config = dict(
    dataset='Sentinel-2 satellite tiles (TerraMesh)',
    image_size=32,
    loss='l1',
    activation='relu',
    beta2=0.95,
    beta1=0.95,
    shampoo_beta=0.95,
    merge_dims=True,
    adamw_lr_other_params=0.0023,
    steps=13900,
    epochs=24.5,
    decay_fraction=0.2,
    weight_decay=0.2,
)
Rows from block 11 of a small image super-resolution model, named by matrix and row number. Each number is 128 + 32 x the weight over its row's rms, rounded and kept within 0 to 255. All counts start at 0. Numbers have three digits each.
After each channel's rows are labels from the 100 images, of 14976, where the channel reaches its highest value: "strongest on" is what is common among them. Only what is clearly more common there than usual is listed. The data: Sentinel-2 satellite tiles (TerraMesh). In brackets: how many of the 100.
# convs0: first 3x3 conv (model.decb.0.0.convs.0.weight, 192x384x3x3, each kernel summed), inputs 256-383

convs0.7:115131089074102141097156131108118116103137223089145095163169122119121093107099119113166162102137162103131093137146118093115123171132057124160131130085122100099136108110123143128056132153155088142130099086124151092098116154107089134144154118089128097125171182100172114123121104113098124120139145170170098159163133092164085070117131143113119077134124085088148139117133137190127105100095
strongest on: snow or ice (59); main land cover: snow or ice (55); main land cover: clouds (26)

convs0.156:103171122138148079154074071118138163124174191133136113106136154117126132175146116143149135132115147126132108097132214103084127130127126103158060157175145128080149073152145216124083103111124087135156139121124128150148148193115115097106091098104148129107152178129184140089128145143146129149160122163050140151122138122127175130106130144181177139145186081107155132209127116148171139122110
strongest on: snow or ice (81); main land cover: snow or ice (68)

convs0.108:132080139204108129154163091127124128095164118136096154145119133161107117132118187086133157153118072105131160096112143118090114086143140124094148126091124107111168143094156136115113109091152090125116084173114069107125069118115202100102147152139107115104092148149154120135135117120094127122132135166154107105100103143086086121117141106178136111148139125129169111129164101109084156185104
strongest on: crops (83); built area (71); main land cover: crops (68)

convs0.142:137246094138110111144079136135139146158127110117131083176130152120151173077160154130150125117148092143126101171143074131144111089151159057070097180103061144082177062122174155076115089082092088115111171144109166114143116133110121144125148110103095083145109119161128160135093117139097155149113139120113091120091173112159125135136108094061095147152129120177085068151106118081121101127129
strongest on: main land cover: rangeland (54)

convs0.85:167181123146101098145110106164142144146142126150116162083133130111172107176138137133131113139100081128161145120096120156107153117099147102150062133098125160147150093097131132118100173089070140161131160103156104137134095125119140169125145134148104164089161114145112184105124090111141142144178140094099152115174137095144131127156139129197089192107200143098121117119073122121121148109186
strongest on: clouds (39)

convs0.64:173100168124138140152100147134159150147082082128132124111106134121122182077111120128133157159127138128104158126110055104158138139093120119116120081123134198083121158143210094163156112123101159096116095142092123118121137115148174104115164115113105176087110161172128141134140108138171127082167151093141092173099138119131104129142105160063111103110127124119197193140163155081115120115058
strongest on: main land cover: snow or ice (34)

convs0.67:081053110112132134141242091127150144132109116078090159123106046124118141117145151176141131079153101119163122182187112074128105093145104049154130134125136099141188181126106102151081115135112122084061148168095085133148078106126086124137094104136164118142132103118145138163082094162110131158209131104099092131143084098142123147143159113114120128165133122128053132163092093175105117075096
strongest on: main land cover: snow or ice (33)

convs0.160:118151107174196106133140139114139119085105098112133121197119135150126119163207164096130090104166094144089162168097201155159123110145120115157112118071143150134127135072139134096137129147134145253150149157134132120163120101113110118123186118087161126142250110149142172132142123070167150131103073138137104133108135099120112150177121094181078145121159134161139147137108137237137134103144
strongest on: clouds (100); main land cover: clouds (43)

convs0.144:114141180158082091123091109155149124146138138109144141139217147110155091066124089121075156117135123087128094115130093134098127157086133149130108089100107146136121120132151133141156144101121140162134137094111140149137157114104086109112156104153114048160140173163174121135179150076131110074108111138078128095077167143138146128133143138148133108117117137133127080140133119124147201141128
strongest on: snow or ice (58); main land cover: snow or ice (48)

convs0.0:173153077125098158098091129142087107190105067106074094118165118137123219105123119123171144143106150094113141088147161114108130133154114086102133121133143122150136091124166118127128102129156133112220109077124126135117080140111117162133097139148129131143126126145134124172095120132110121148166114132035099118110145198107110097099149131167111154157177148127160100099105118113073176135170
strongest on: bare ground (49); main land cover: bare ground (26)

convs0.133:115129111135140108072123123120105133147111140096146133096133172135138109153155114088087104096165106081100122180105134146124074148139143068087093104036137094133136207083110152119132132106144137140123108111110069165121127131111160133129100159168158096187146136108120168117122137150120139150114113150067140116052151087132107078142106106234112151101087126156118130126114081162124190105145
strongest on: crops (71); built area (62); clouds (47); main land cover: crops (46)

convs0.80:099158117118120091091104113124127183093164195141134114149114146125125139124138144133107132109119131164105110088155147130146167154111153116134097143129097144152171116146109143134103144133118141169114091110133114140148176108104120147127143131123122136101104104143117144131173174137116094178099109118115113150077113088145081144111112075177144177164101125141091143119159094082078116110140
strongest on: clouds (83); main land cover: trees (45)

convs0.188:148101142122106096150152105145132137138133069092087168110129090124150082169114145118152091105136149142124136134111086083108118098130117128099163148136112076126147104155049163086122136112130163117099139111142108103163146128080119114146137081158105069152130192147111097125111118123082123141135144139105085156119109103095144099140148126120130090129115107117214111139135138147104149139118
strongest on: main land cover: rangeland (41)

convs0.125:153146182059140119192122134107075133086110124113140170119208131142110148134155101078186084105114132086135134106157139071089111040121113061117147119131127131183169102167100102104091126115139081118103161126104101120124099148113116102125193078113096130130148167145070133116122131067073133104089113124128131122204188093157128136169166127151069145134111158146142125142102133090151097123121
strongest on: main land cover: rangeland (45)

convs0.180:133142117131106129153116137138188158109149149134126098174100162123143135137165140119107097147142169124124112117100148148131112148133127162093162134149153086178139119136136114126110106095124141149124101138119137199156086111128127076136136115139176130133166164113133148159125159117161148160128110132161184143186132151159143119163106104128112149129038105132083114124140149133127071093095
strongest on: clouds (53); snow or ice (42); main land cover: snow or ice (37); main land cover: clouds (34)

convs0.40:159199127129088137114124140128128124137148136094109100057117122099167152142119081085108148120110161120112109108150185099149122155130134048155133192109119203154171122134154124116121114101159140046152119107137128151150108118153161124116085114090100090138136103114170124161091100110068102151135107089079125123097130152066172080116121143124133115132130157153159093102117151124094119143121
strongest on: bare ground (49); main land cover: rangeland (43)

convs0.181:162207132133155133118112141135128140140174099129149106155180139141121113157086142144096083103114117108137096112141174133112089118148151133149100120157167124123134153161181134128121157130158094072124132186116140165161090160154208125103155130110109137120076118127057109097081141107069177127062138159154091148137167174107203154148148136135120112126095118124109130162128133090154079136185
strongest on: main land cover: rangeland (47)

convs0.28:128099140124161150117111159084168125149140171114083102094171094126128139145114130117153118127104088146134064131205066110104159150109130168139173128150131192145156092071066217123131145093114161137107139096147125066112080135111082142148104145119174156153145152168103142116140109138110153070072149157096148075087152208073147099090132072059163160107130159130178165107153118117135200089147
strongest on: clouds (54); main land cover: clouds (41); main land cover: snow or ice (33)

convs0.155:101099153171149122185107163125147131114127124143141125154139138144116147112187104113137135127132135155144115138106130150083150114081126141135128096135141144137109072111170073083118138169109093139101156124110073099147094158104204106147108121131147175142166122142159109072129106153119126114132143119125093145080155142121122179112175135096100148119120115116122148105138068076154100127085
strongest on: main land cover: rangeland (44)

convs0.152:075119186099144102123123122132137113102099140092157081117123115134115114106122147123164054160172148095158127102124104086134123137100113168146135118074131049115142203126139139168109131127156112157134071127113145164123176142149065159126136117154194085161164159144121177106162129091120143089157109176104139081120135092089115133163109120096104081136102100116115123141150117184089172130103
strongest on: snow or ice (52); main land cover: snow or ice (48)

convs0.79:101137150140193136137116116117109107116092089120116094137162152080116117138144180114146138105118138159135107097144117135077115098108127104125104117090145115111148117047094122115125077155085077139113122118104121104089138143108141124102136099110124133169175130075157114111149132101094109160158070105102108133106142165138115122154107096142169132106114145143118145119101117154136080145108
strongest on: clouds (90); main land cover: trees (45)

convs0.148:140115154114142141122122128128120126099142116126136110163072103123115100125126112146071176074146088150158128172102086146119131125166140082125155115139147132127107079149095093147085066128108013163088146084139147128090133110114100127127141127187127132145054131061122104115119114166150128095090130100129128139160151139099067143113105104153152093142105146137103083115114069089126097121116
strongest on: clouds (72); main land cover: clouds (26)

convs0.24:168130128181129137133047109137101181175159129174147148079119175090131167133119141129128093134132177078155095113136161187130156135126139106117208147108115159173158092107114112130148128082095163128110126114153148097171105100149138150137132121140148160132098098159111106189150098138098162098096160141111148107110118163177142132109098155106124113097182100069156075108135131136156097128157
strongest on: main land cover: rangeland (43)

convs0.187:154185101160112120053139136148103168171171133132134110187184138090110196120141097117153116144156157102117148114133176116145111138125115070099127148065132196164122073111158102120092108064113095231150163099186091160153072101090133117164124155142154094110148083120138178147116087127133090125134104111152162181094210128142097117158151052202109157112126166123129094141140114181127088139127
strongest on: clouds (89); main land cover: clouds (37)

convs0.109:167106095137113154142120139184081143184140101101160103145159116124108165126132072090192121112169079172108090107121162120110220132082154089115118112071090122129105110115168098110077093112076068109092158136139126157074127121117150136120089150150160068122116203063153095109103086195140089100109126168130083093146116167124102152111171100094131127143147138186124103140108138110126142126135
strongest on: main land cover: rangeland (53)

convs0.73:095123097106123088120083161101075106132141175123133114119115097134100162114148130127144118099135106145095080175064196098126152138131089103120173135138115138103092042148157241098156134162115114185147123116141167099183104120126144144078113098122098091149143181030162075111118133123148172069156126137049129111124149193132135116116110143122131126081166125142142148147120121099129111090074
strongest on: snow or ice (86); main land cover: snow or ice (69)

convs0.38:086164093115058109093176145195126149159121135117123092136126117152131156142106070136050153122172117141100125093140191126130110068070112060081131151029121172106180172136119145124125121119114049203139096137167128129132120139139151113142064141160158115115109126095116146110179107144127100171125122099074117119064101122128120068125055090184113164112112107136099110084084091177179151126126
strongest on: clouds (95); main land cover: clouds (46)

convs0.139:127192089104108139159146116104106146160150085132157119097114145125113218142110105126132151128109183086121107117127114129122165188125120040076163122106130255150138139071100080153146125104150150109170135142144136138098089131105153163163110118136139094118144164159105159201094061147116125129123156150080121090073122154140158128161090127111105128112185123129156132151125110110096142119183
strongest on: main land cover: rangeland (55)

convs0.2:106140127171109123135078075093147080118046130101132124155119121148096133169146163145098152142130108151174134066088145173144123096124157128085159120082177184115158095131145123109110137170163089086116099118105112096175131141152130148092137140097120122128092166163159134150121178079105123127150116122104160115085188140139093098127132136106135133120131163135169111110180076119145188123124
strongest on: main land cover: rangeland (58)

convs0.31:138102099063114143146113149143097112143152144133100144149126102117112173080148124137124134090190149146142109148098188112136077176118134142129120113075116178167122131089105095068121160210122100169131092122135148116150096118131122117126133151098145105130151154047145126116124146160133104118103169148203159106124123131171128073150087155153090106131158154136083121159141143155168143112117
strongest on: clouds (99); main land cover: clouds (55)

convs0.71:093093121110049133149116086070150114116070118149130088108158110131151151099144086127085147117117153148160120153147124124139157095121150090087116086111170183094111149110122140208118134134157116104137143133139104162107175121075137111166094123122099090091107112117103183076107136139143141114170123129088160138102153141164147147124143099083146117129126089139150137138186118125126128129111
strongest on: snow or ice (57); main land cover: snow or ice (46)

convs0.46:136128137066133152080115142125125101120142225148111149124171142088109133146101116131131128143099122086117120111131114093141143167118184127148167136128098159158151169120077118167096100072100112125136118116131134129097142137143116125155128130139115109124172143141081179138170124141101143143172107069116160128102130161141136123099132107103120138161141132121115118085074158199117148133113
strongest on: clouds (87); main land cover: clouds (51)

convs0.95:179128100140104102140148136172098121224117111145127170076167140141124219120120065157130108090093171153130109127107136096135122122128115055113162203151122255141148126154191127138115105143084150088114127138147098141109077144110094101131114116145147057091114109171118094161135058156134074106127142126113160106073117156126135128092117152082100134163182122131189163169129154148116114136158
strongest on: main land cover: rangeland (41)

convs0.63:149137129142126135168147127123178127125129137137087156144146121124146168131127125089130147116127165088151114135156077143129123185111104138104127110118160120139141145104084137119159133082155150119125138163144141097163135153143126143115112143139108104147163142080150147134150137169106115120075111139087142089156126207079157129077128118044185089152187119070135148134123133161157157156147
strongest on: snow or ice (43); clouds (39); main land cover: clouds (31)

convs0.58:139218127088208110139135104106093104116120110152140150129142120161118102150214104123121082152164060128101135149098154114130127185087093143142200118083125147139147132118097176159180136167183212255133187152110130036118120165152136121169159144119148123116174144134100117101124159186139106162104101132144135094131183161162113111169122093196160135145141113163154125109154166189146125075139
strongest on: clouds (99); main land cover: trees (41); main land cover: clouds (31)

convs0.173:225125107133055130137122088187090092146102098120116102133198107188081123132184076127134148068157146167139139110110130144134083099153159103140092132134130176118128180119150079164113110177144103056168132148166116143086125135132131084140146127092100161095040140120168153173130140113140089100133097131135131170040131187102121127134133159127125160128203134138151120146086128124087132093129
strongest on: main land cover: rangeland (42)

convs0.140:093094133149119087130129096139121102036141078102122205138115161146088047130082146091110108132133144157149114145086121102124123075162084106103092126076123009179097141137106173094126101143138098142157111124103094104117176122131208181105162182098107062151109173100119109069114136147108167131090088117126114185169141068073119145139149099116114095115104076180117112136138134122127089119180
strongest on: built area (65); crops (64)

convs0.186:125102140163127136086118168103107120120122053078103129121166145135073091140167109121128124161121115107137176091084159124140123163165148120099096107153086023143103127091105103080107125086117157151152148144152150105099093115081123128123083143134125168120117133123158140111106178153129117175133124149161124128140137124080110085108119113139192106095154122105060110083070123080129142124125
strongest on: clouds (46)

convs0.141:152123123108127117116118072184112184123102108132122133118157116146116114102141125160170098148151088131107192122129080171099134146188150101122079113177097104145138150160146102121149130113180170120118086150165131153089144203176125103094119082151134127122116168092133190128139114110053140124148151135116103178096125110113119102121131170132088088131141110151134135136150132037113133126091
strongest on: water (67)

convs0.114:116082123124145145136117100090150135132185114094121253118125109114135081141154176114086154116151157138132124182159062125086148146126115125127128117149135131162131212139083084118154137122153132133143135141113065113103167124140222130129135105168090110116116145160093144094164086076139161084172133088048069110104096150078105107123102118154189087139152122135174123157179134102129134130126
strongest on: crops (75); built area (66); main land cover: crops (47)

convs0.53:184100115182114166150098127179081157143114126081119076095157151148143193133095099116172109134116175092130122099129128133150111072100124097121166163101171237139152114081055143105108111108118106071114167162183128094138086114105146127119144101177095194169108177178131103144169116114102115116056099107160146099071181110129127092117145109138118133127137148163179108114124130157142110072156
strongest on: main land cover: rangeland (51)

convs0.52:136153113131133119076159102204128191134131129116148137114137140138101112153145118139070095153159122142128141067095230103136138116115119095098051129083120159112105131098102153145099117140129075255175113083123121146122111144111130139125118119130125049129154095010093128153111094136109121135097078117083143144064115101141090095135140103163063184121125099151182093087129081138120107066100
strongest on: clouds (99); main land cover: clouds (46)

convs0.157:214171104098162097099168116141101152189129097132118165147089094134102131130111113117109174160133122155108134107104144134102120150125092082173196138089148194145195148098177157143135115111118131214163112127098140123105038116131113097161111165158134127150187120108141149146153097163141168133092105140096119132094116147107125104129113135114114129136178129108106104130126109190187117118100
strongest on: clouds (98); main land cover: clouds (40)

convs0.124:210213164144183128157139115175095150213162108118143138154143130111112211135142098151094121115086143149135117138121208111133101124111156085118116144138141255152132152150156081166149089129149180106118118134158120149121030127152134109158109148158109084096154113180168149166106070103137079082111133120132103119040104167096156114088131142149121119141201162123155117144112129127129120122106
strongest on: main land cover: rangeland (47)