Weights of a small image super-resolution model: soap at rate 0.0018.
Rows from block 6, named by matrix and row number. Rows with one number belong to one channel. Each number is 128 + 24 x the weight over its row's rms, rounded and kept within 0 to 255. All counts start at 0. Numbers have three digits each. After the name is the row's rms in percent of the matrix's.
# convs0: first 3x3 conv (model.enc.2.0.convs.0.weight, 192x192x3x3), inputs 170-179, a 3x3 kernel for each
# convs1: second 3x3 conv (model.enc.2.0.convs.1.weight, 192x192x3x3, transposed), outputs 170-179, a 3x3 kernel for each
convs0.92 107:161118154118105132105152113124126134118116109137132094106156094146027137158075155142063181106146147125099186125125119070124116132164081078109110116136121133122127121134132103106146156168100116141135126079140070124127096111110072159114139121104124075118101083143137129147
convs1.92 101:111124146179163134132148143135120142139111136130135180083170129127111156159096109144133113150120146133146097114164149086139208124126145125110077115120104150148120125131110089150131135137157108120130141130123152112198160092174117119118125100139151107136161119142115086111
convs0.93 099:109121123136139126114140124101099121122117124128160089105137176121149136173184103095133115101154115140119146091045121118141127143099135139087148157115182177119150102125135140124143127147136090145129135126137144161177163129079110173139098106106154112123157099166096126151
convs1.93 104:157137094132095100129154089076116114121124099146089102135127118125087120146130129126114151127143126136088102112144117099160114110075161107123116132154172117133175086072118140167117128106125122106131102145096132159118107119069143131122099116105135126120147142056114137094
convs0.94 121:143132113124157122114138144132133127144144128116129121100169130052203196129092175109051147136115117114150143102121124190070119138147136147110129156137163128119076145165118168126112121135133138118143098136092149184101103098146097154115107190096088125137130149117111162089
convs1.94 115:082101127122178103116131121124136128127130121139143142154174090134099063146094095150110131117126092097161105090189174103167185132126147075152146145145129178062084165118125157137098135136116104162151164139070128117137156138118152115103155079154141156119133112128119106120
convs0.95 121:120150116128127143136144129142131131141126100128119123081163121156142156146131162130108098117139162072080121074148138137146080159098169099113131128179145136126130123103152172099146134117092126122119127131142156134132137129130155103157089156118143125138108087108107097101
convs1.95 122:141122107103112135098114088120136130109132141102098135122137106147158147116116179096128068124168185097112039139151072133089119150129155152187135129139152128152199111089126115107133144115114106088130132129173080130173117109120160065132153130097120121128158116179115135136
convs0.96 083:145110110128149146137093142113143138136114107110098104144184167155125121167137160100148156150097152125154156166124126125122151196175156094157140076157122115121164171167111090085087161157126157138111148136097129152138151136097144134086123141127138103122137138154151117093
convs1.96 082:107090093135115111082123122134134098140104117118110085135095116091111076138097115075110158087066091092125132154123142128138135172138171123170163156118119134127156196153185157126132119111133103097092125149136124101135129127154117106121144107099111137145115124124130151154
convs0.97 089:108125131100153137115115128114098103117130119131134151191141148146096150119109138126109124126139100149131134147135124115148135121089106133156143136143120128085144127083141127143162095104127090129140106129158182138108145153099138110141137152150108126135110167138125139116
convs1.97 091:136090107163144161181114106123128106108105132147160103143133149098107121095130166128133137151102161109111124133116102124163114155149137105181112136135127105092133148144107122115109145132085114087128132104131140082117124113127088131141115155184119110157097081137116141141
convs0.98 109:149126141148121135155125157112120136116157135116125141120107122112078091169163131125108097145155160111143121110102146104153116129107147092167142122158188120104100102138136132103082154107118116151130084150161125131148126120095135107137135097146138110134121133130118133137
convs1.98 101:099162148131139062085160103115089118124114120116146147096120113099121096133063128140145164112134135115129102151095103073105146137135144109139132130179167113086114108151123115099123140176138141114133139153096131078131174133133124120126130097120121111128089138162087108124
convs0.99 102:117142145128128131123146120136122097105156152124150129173106114133122146064125086162109146162142136092096116145150119134120145122125136148064161166078115115133129114135129108118129126124105159115136106166172132155162136151143130112150080155116139127098136096137145100171
convs1.99 100:134123102143139154131146151147137132139082131120097131124109126087122184155161122120135140092165114058126114143121146095143114159143152119122182126123151106131131166136114114106115148169099120146132115099126178140141095128140104107152164131126119120111138077180122108114
convs0.100 081:146107124122136143097130125122101117124097113143119112150162100120106123131188115111085083155107105177161177142134135146125102116102156164113116170141142081112158136098115117112066116164099139149124132106135088130139109139090087146147115170116115168153159138134082104144
convs1.100 080:133165124137154123093134123112106134123141147133109113128165137179144127167138169139170178112085105172123196161145162107121135104118127154133152148127135131134137111112115107135173119135121129141119134100119188164135130077154157123101131114167146136121138108098162109120
convs0.101 103:109123117135123117132150110113134131115122109112127141115108125126200126149126122144127082129139158106127112166117135110148160090159174108088163132099117117135173110126137088105127157141129107139152082157100137096105126157157067148082107124105128143154098138072118150085
convs1.101 110:089121164119136111113079127135118134132133130154102124153074141117135150158168119117101101127149157152140095149115158118117133093125164114083130118153162124108149116126120153126103120112162167100156085150124140157145092117163121111119067113148125131122117137139115154137
convs0.102 109:152135120138164147130122152131133110116119147124113123143138111090068134137117149118063114115137193106109085145094151149118147106166127132127142123113149115156083132088108124132127124142142113123088105139139152113114113125128126178168095149135119109147098118157140131079
convs1.102 116:100121123122144107131137144113132125107102137080096130099148091096154136147148107129114162157108087107142118103148125149163132106175143095096158115098115068100151130146131091108088177156115104106151146098125134136116098137111099109143095146136153141121092134132127137094
convs0.103 100:118106136125150114141113136127133125132133117134131136113199129118092158107098164087165173112110140133118098147136147185116148118118141128121143107152111130141116147106115122154136118160144160107167159136100100160120095121146142117171140126110104146126116148121088129096
convs1.103 096:115119138134119143140127159108152117115090100144110116136141160144065091085179087143089140178174182103072127126117133176121176152101132145112108138147104102142105151124119142133132165139089189113123151155109117169085139126094159114153090109119112143121149120106124162152
convs0.104 107:145138089134157129113119135135132132124111107125128124140117140102112116079142181102070128109154158131190109173100105123105105134115158134102133103120127107094080126072108181131157116105153163116108144120105164076109121135098157134189135132152136128141099137140122127135
convs1.104 106:127154133108128158140129128163133112114119112131132117155112157139145119112141105121123163180122147144117081143160084150192128136086124138095105094140147092111127110086098131110101176158102156127143133121114161121155163121117107126139122134120135126104109116154128145122
convs0.105 117:141130113142123122122109158157142119107119133138143150121124140076161160117105155098098105144099118174169177137148105096117135162146113145155128142121085154137065132141196125126096129134092118059142122092165146140120110120157113092113131150122123114134135073091142165142
convs1.105 111:152082122155132134139153134136137118135114125126131143127150102106089146119143117059139113133169151122140111101125117170088124089130185129130124111140109137137129113151131106115107093120106084109126155117140107162081120141152094155135134140148135158145144135139121128125
convs0.106 094:148110125120154142110137119137118113141113135141102129099112173111102102148146175154099117100140107163186125143145163181123130122113085161149114128083108086117121106125137102121175125087106094099111145127178104094149123115091187114101144165125138153152116125141113133166
convs1.106 102:149127103114141132166134098092141160120145120109127108068118153133105136176151115123099137122104132097148151116164167116133138135076146106161138099127107078139156099111102154112134098115079084152118135135126106103129119156154128161146107147121095107087112134118132092107
convs0.107 107:152103179132118145128100137128106128118132104093113112156117132119120151127166098136102186158118130163140160111119123088143109093131140115127109104113092154128098114138151129110168123159125101093115139117109134155142132099148148114120122137082145099097157165156095137100
convs1.107 120:112162123160142107102116168127122118096111139107083097144083147125149097135125137114105126093138126147163117139127098145136115103134123124082095164109103086135113179073093119149144105141096144076090114119117112122100122131121141162142136112114163130168162133121140128159
convs0.108 094:149102122119102134110119139123141123130127142143132149139168129076152160107133106091124130119163123165110140138156098122123158127114104138095088139171157123105080148164138134135109100139177112087124153124132134103123089169126112108096134149116108136123104118150131149113
convs1.108 092:130122123114127131111082097104136121083115142124130133127132179126142115110124145162151157094067166102145148140103129109118151149167164128133145146117134118119109136101148091138169128162129104140131145101103128112107120143135129111149122148164124132147109151094119116116
convs0.109 081:137117114098127151140133129111116106120104116125132105104147090086134143110151137104118125122147178134148123137104137148109107129131130122132134149110148101099135087121144077100123139138114119126203150184155085129105106125146162133092111156175156159144146151142140124105
convs1.109 076:143104123172165110172115087141121097149140148112135110109140123154134124144113136078077131153135155106188135160125093122102112170162136109156079087138121129139145173132129160092107181105130101165109123162129104149103128170126171158157169114149136124125179134157145138130
convs0.110 119:110129133096094111156106158122117135133135136111144123118133114093133154157182126094106169136158136118098076149108131118127145117159122141104184079186159130140123114148117085146125121155157142092084121099119115140131144089146097132115118135099112126126119096134132152110
convs1.110 117:109115114102135139115109111150152156163119106137088126165136151135106157120143128092124091114137191130164141115099140144107106153165154133129086153140126134097101110119150114115158148148133158090114152104082122124155129101130126104122129100144148133090150122095130152111
convs0.111 099:144103138145121123144141105119108132159096133147143109071159152086138156139087156113147148129100146118171115110126117174125122130114146119170127110116127097113098119152131143186114111126128105131133112121124157130110143180151122155060127125085099152149132096104167140139
convs1.111 095:165130164137104174135125137134120135145128136131153132098106111142120124125113134148120105129166130145138159135083143132108170103158146114117089125138099128084087124133147155105117142132140160180103131074121133084109144147130156140127106147119115136118156143074148162150
convs0.112 105:165117085118098137122131159139139135125143139112120104117101128176086117119083137106136144137127081180140163106107156089111104186134142105149083132130119112168126117155132148125095115176173126081138113088100148103116103129114132138135124136138144128150155135142134124156
convs1.112 101:159143156116108122140128130132139163141121110125157100171147124164089081105131129172101146110098149140172139115133115123149123188164152087114120151129093095102158141149137127069123110133107118095178167147125103145123118155159105157124148164138148102123084095117129093132
convs0.113 095:131147110121138112136140130127139120136118125155132132112101126096154188133076110120105194100149115153138174152147100152119095102133121071132083089134124105185128119143122157158155090120151111088135102147116137157106125098180137132130129135131103129126114140149136134138
convs1.113 089:142130140159136162161113190111123149124110137151128128066159165141102096134107135157138087096135153148121148135108134106100143148178135074116131107151123093159159118112153134079081120124117133154112129106116132088137120111186101105128113140160150131149134084124092121119
convs0.114 094:101094115133140123125111103110143127115130113122126105128143113170104155056146089097149102131092146095079150165095170139127124138129172108150148130158140128140122112164147150129148132134121167112134157118109111139076102144135122100165143135127107110123144090120105090119
convs1.114 102:108145142128120089136100116114116122127132122104131110159104156165135118074107115096146111126125118094078149086075153125169149127135164133148124111078114139137157116093116126085129147101098157143167058149167124163080132150121111171137143121124115122137149101132125142102
convs0.115 094:112095109144145117128117132119130136127128136138138129147123165116106129109106133085119149174156131125125116150154136158122144110104099121101155125156208101092146070083119134134123104115092171126107125116148142142165122147129153104120129157145120152123069144114128094152
convs1.115 094:106119100120089087144132147112114131105130150141128113148061143163104158108094102119110125107134174096114145129127124081108109116145112125142120165148104125161161130122106125136139145114145092114090165180115161113114132097115155145144094113072108119135114156161116130094
convs0.116 101:180151135108128123119107152102116099111148143131132143152112106119144136105195126142156142132130103119120093154132119120139094133134140160135135105125142099108146101127133128108123160142157171115092121136153151108133129127105081131142144134123130128122125137123119110132
convs1.116 104:114133163090133134192126190142156149126120120128134084131154151124119182145142111114112108109094117114168145111125087098132124105087154141130141103123141134119134132132123136145145159120109114077163101072127167150099145112125123103128139114130125140141099112136108113148
convs0.117 100:109145176140113103105114102123138134116134126138125131102127168158149164162135099107181126177156134092092134105126153122135134110107120103158147144127113133137104134078140126114098116095123069089146113131097131123141109118162131110138145096137138149132127133160094097110
convs1.117 100:123123129120068138127139132134116134145133135103127145134146130131122101163150127085122127091144137173155121105158107155090105139133106114105155121119140125119132167180121111155128078129092100088116099176144084134130132146131166133154106156126132140126172149115106127122
convs0.118 111:114130134127111131135099137140096127129137127118110136149125063094129156156101118097094127194131142114165163115139144141126139111135122097142150100151140154108101151116076124135110122133153128150170125095127132149094121141126183086118137137132155134072130128110131100128
convs1.118 106:133103122147111101077098126132109114144142130135123105140185127116101147147170149143130187135132125117103097136149123130160163106101126104154106088123123109116102147094122203118127123143125150128090120110114149123111175123114146118105105108117159110139134140137098126149
convs0.119 086:147146143123139156121106121151123125125134163106134115193117119148170138158111097089125138132133105142170138146135128081120126141092118131123147133118140171108149159122103159095081141091159159169158116227125132127107133114114137171126117129149129133101106173181125117111
convs1.119 085:170158171119129113112156106153123159140112107103116099103139142158133109117112173145105121149090118121144147125091151037135134052220151127124103159101099137108137121140167073152149181113169108173159155143147122119124154123121118099130144085150136128169122082100119128150
convs0.120 096:110124121127116161137083108149131129116154097120127157142151077095159144120128103124163107116158162134112182122133133138135111133160157134131123108166131145124117126084117160108162119101124147151138102101122122115076100109130092098137075113139131144158120136135113173128
convs1.120 089:154125122107171078127110145141120117122096112134077111144141065184127109109100161114124129173185114203107090079106094175141132152120088098129120100128138126136176110109087180148122104092145141195120122130121114152146132131139133093147115132115136140165192124135096087119
convs0.121 091:116142157126153120103138138112150123132152146099166135107118125108120166137125145143104107136124157117094120140104147126095151139104124155087135170113124156126109175160113163080111147135141152152089097131175072142162142092088159168147141184130131132124140132131142121128
convs1.121 091:110128154160140127132161104123121143107144104112129135109148171135092156142097102075121094081111132115168169138133134141183104143159153102124159080096132142141116116105131136107125139112079109126112097115159111136068167124155133111140092084133107123148127118126161135097
convs0.122 085:180117138101129150141141144114076095147146135129117144123083139175095103116162127118169129166121111084104141149135107157144114113128143134095103119137118094155134068108156153189163170131127138103121149110083159137129169147133127104161124158127142169102100139109133124138
convs1.122 084:166128142100145133106182127115146141137115137160159146109091097163136149096111110152178154169108106129130173120106123157129153106132141089115122128121122097106106117105095137133113150148146110123113143152153143158109175151148110091145127134103109119151114122128121139119
convs0.123 080:156118130118128154115131097110090101145121141094128100101122127160099147093104092104126141107131049156145133107106135116110145142132110157136075133106100097147142133155088111096125131164107108120139156091115118154104129132111148129067115173070152158125134127140076093141
convs1.123 083:133143157165107160139156166152138125094152128153136115085133136121095098108148150135096137155134145098136089137146172133101126176109129159126129188135131108127120172122105131113105128138144131130121161116127149087125129135164171072157132132111072131143103104124146122084
convs0.124 098:122139136120147131128167123108112126120108103101133094124131181154135122126090083120155070163179128070157139145131109133125135087100139168152163111150130088129118161132093114148099149116085156114165113096113157143157127094137137117137106134174105142107094101085114142143
convs1.124 109:137106123154125179136109141156133146144108102129116119163149115092182142142199176198103088143141111130102118187132129064140121080156114092157126136125118117138146128129108123127134124136128069143156126164109128174158110107106142124130146138111117108103161130096147128150
convs0.125 097:157114126122152120123139121133111131157133140122136118124181079150167181150080109089113135080148134134049127130158153137165101113123118131125151075125117138113145182192127096140120116139154116118140157116082180163114118135146103146137125110096126125156125156141109119128
convs1.125 101:098116152108119162112139089142115136103135111123128126105137131113121157111129140136109128133086099144110138117156203126134130142180132139144130098095113146167131126098147147103139183143161118153136117134119135075183149109121156121117127092101140129119090140151140157131
convs0.126 083:106112090100124108142110145138106112139163143129103131098114120162127113085124161179165131101126128128129148073144133150125123152145124106139156129182197165114139080138119063109112158129129067148150149171131116127058132143131151136117126094097148124110118094121100112107
convs1.126 080:102081087125119118160086077111149125102133118122115125073147096097093111115110110170144128103106119147102129131118139171115129116104127164143122101143158154146113098139180119102150140120100147137143104127106113189139107116118169135143121101124146199128145114139110161119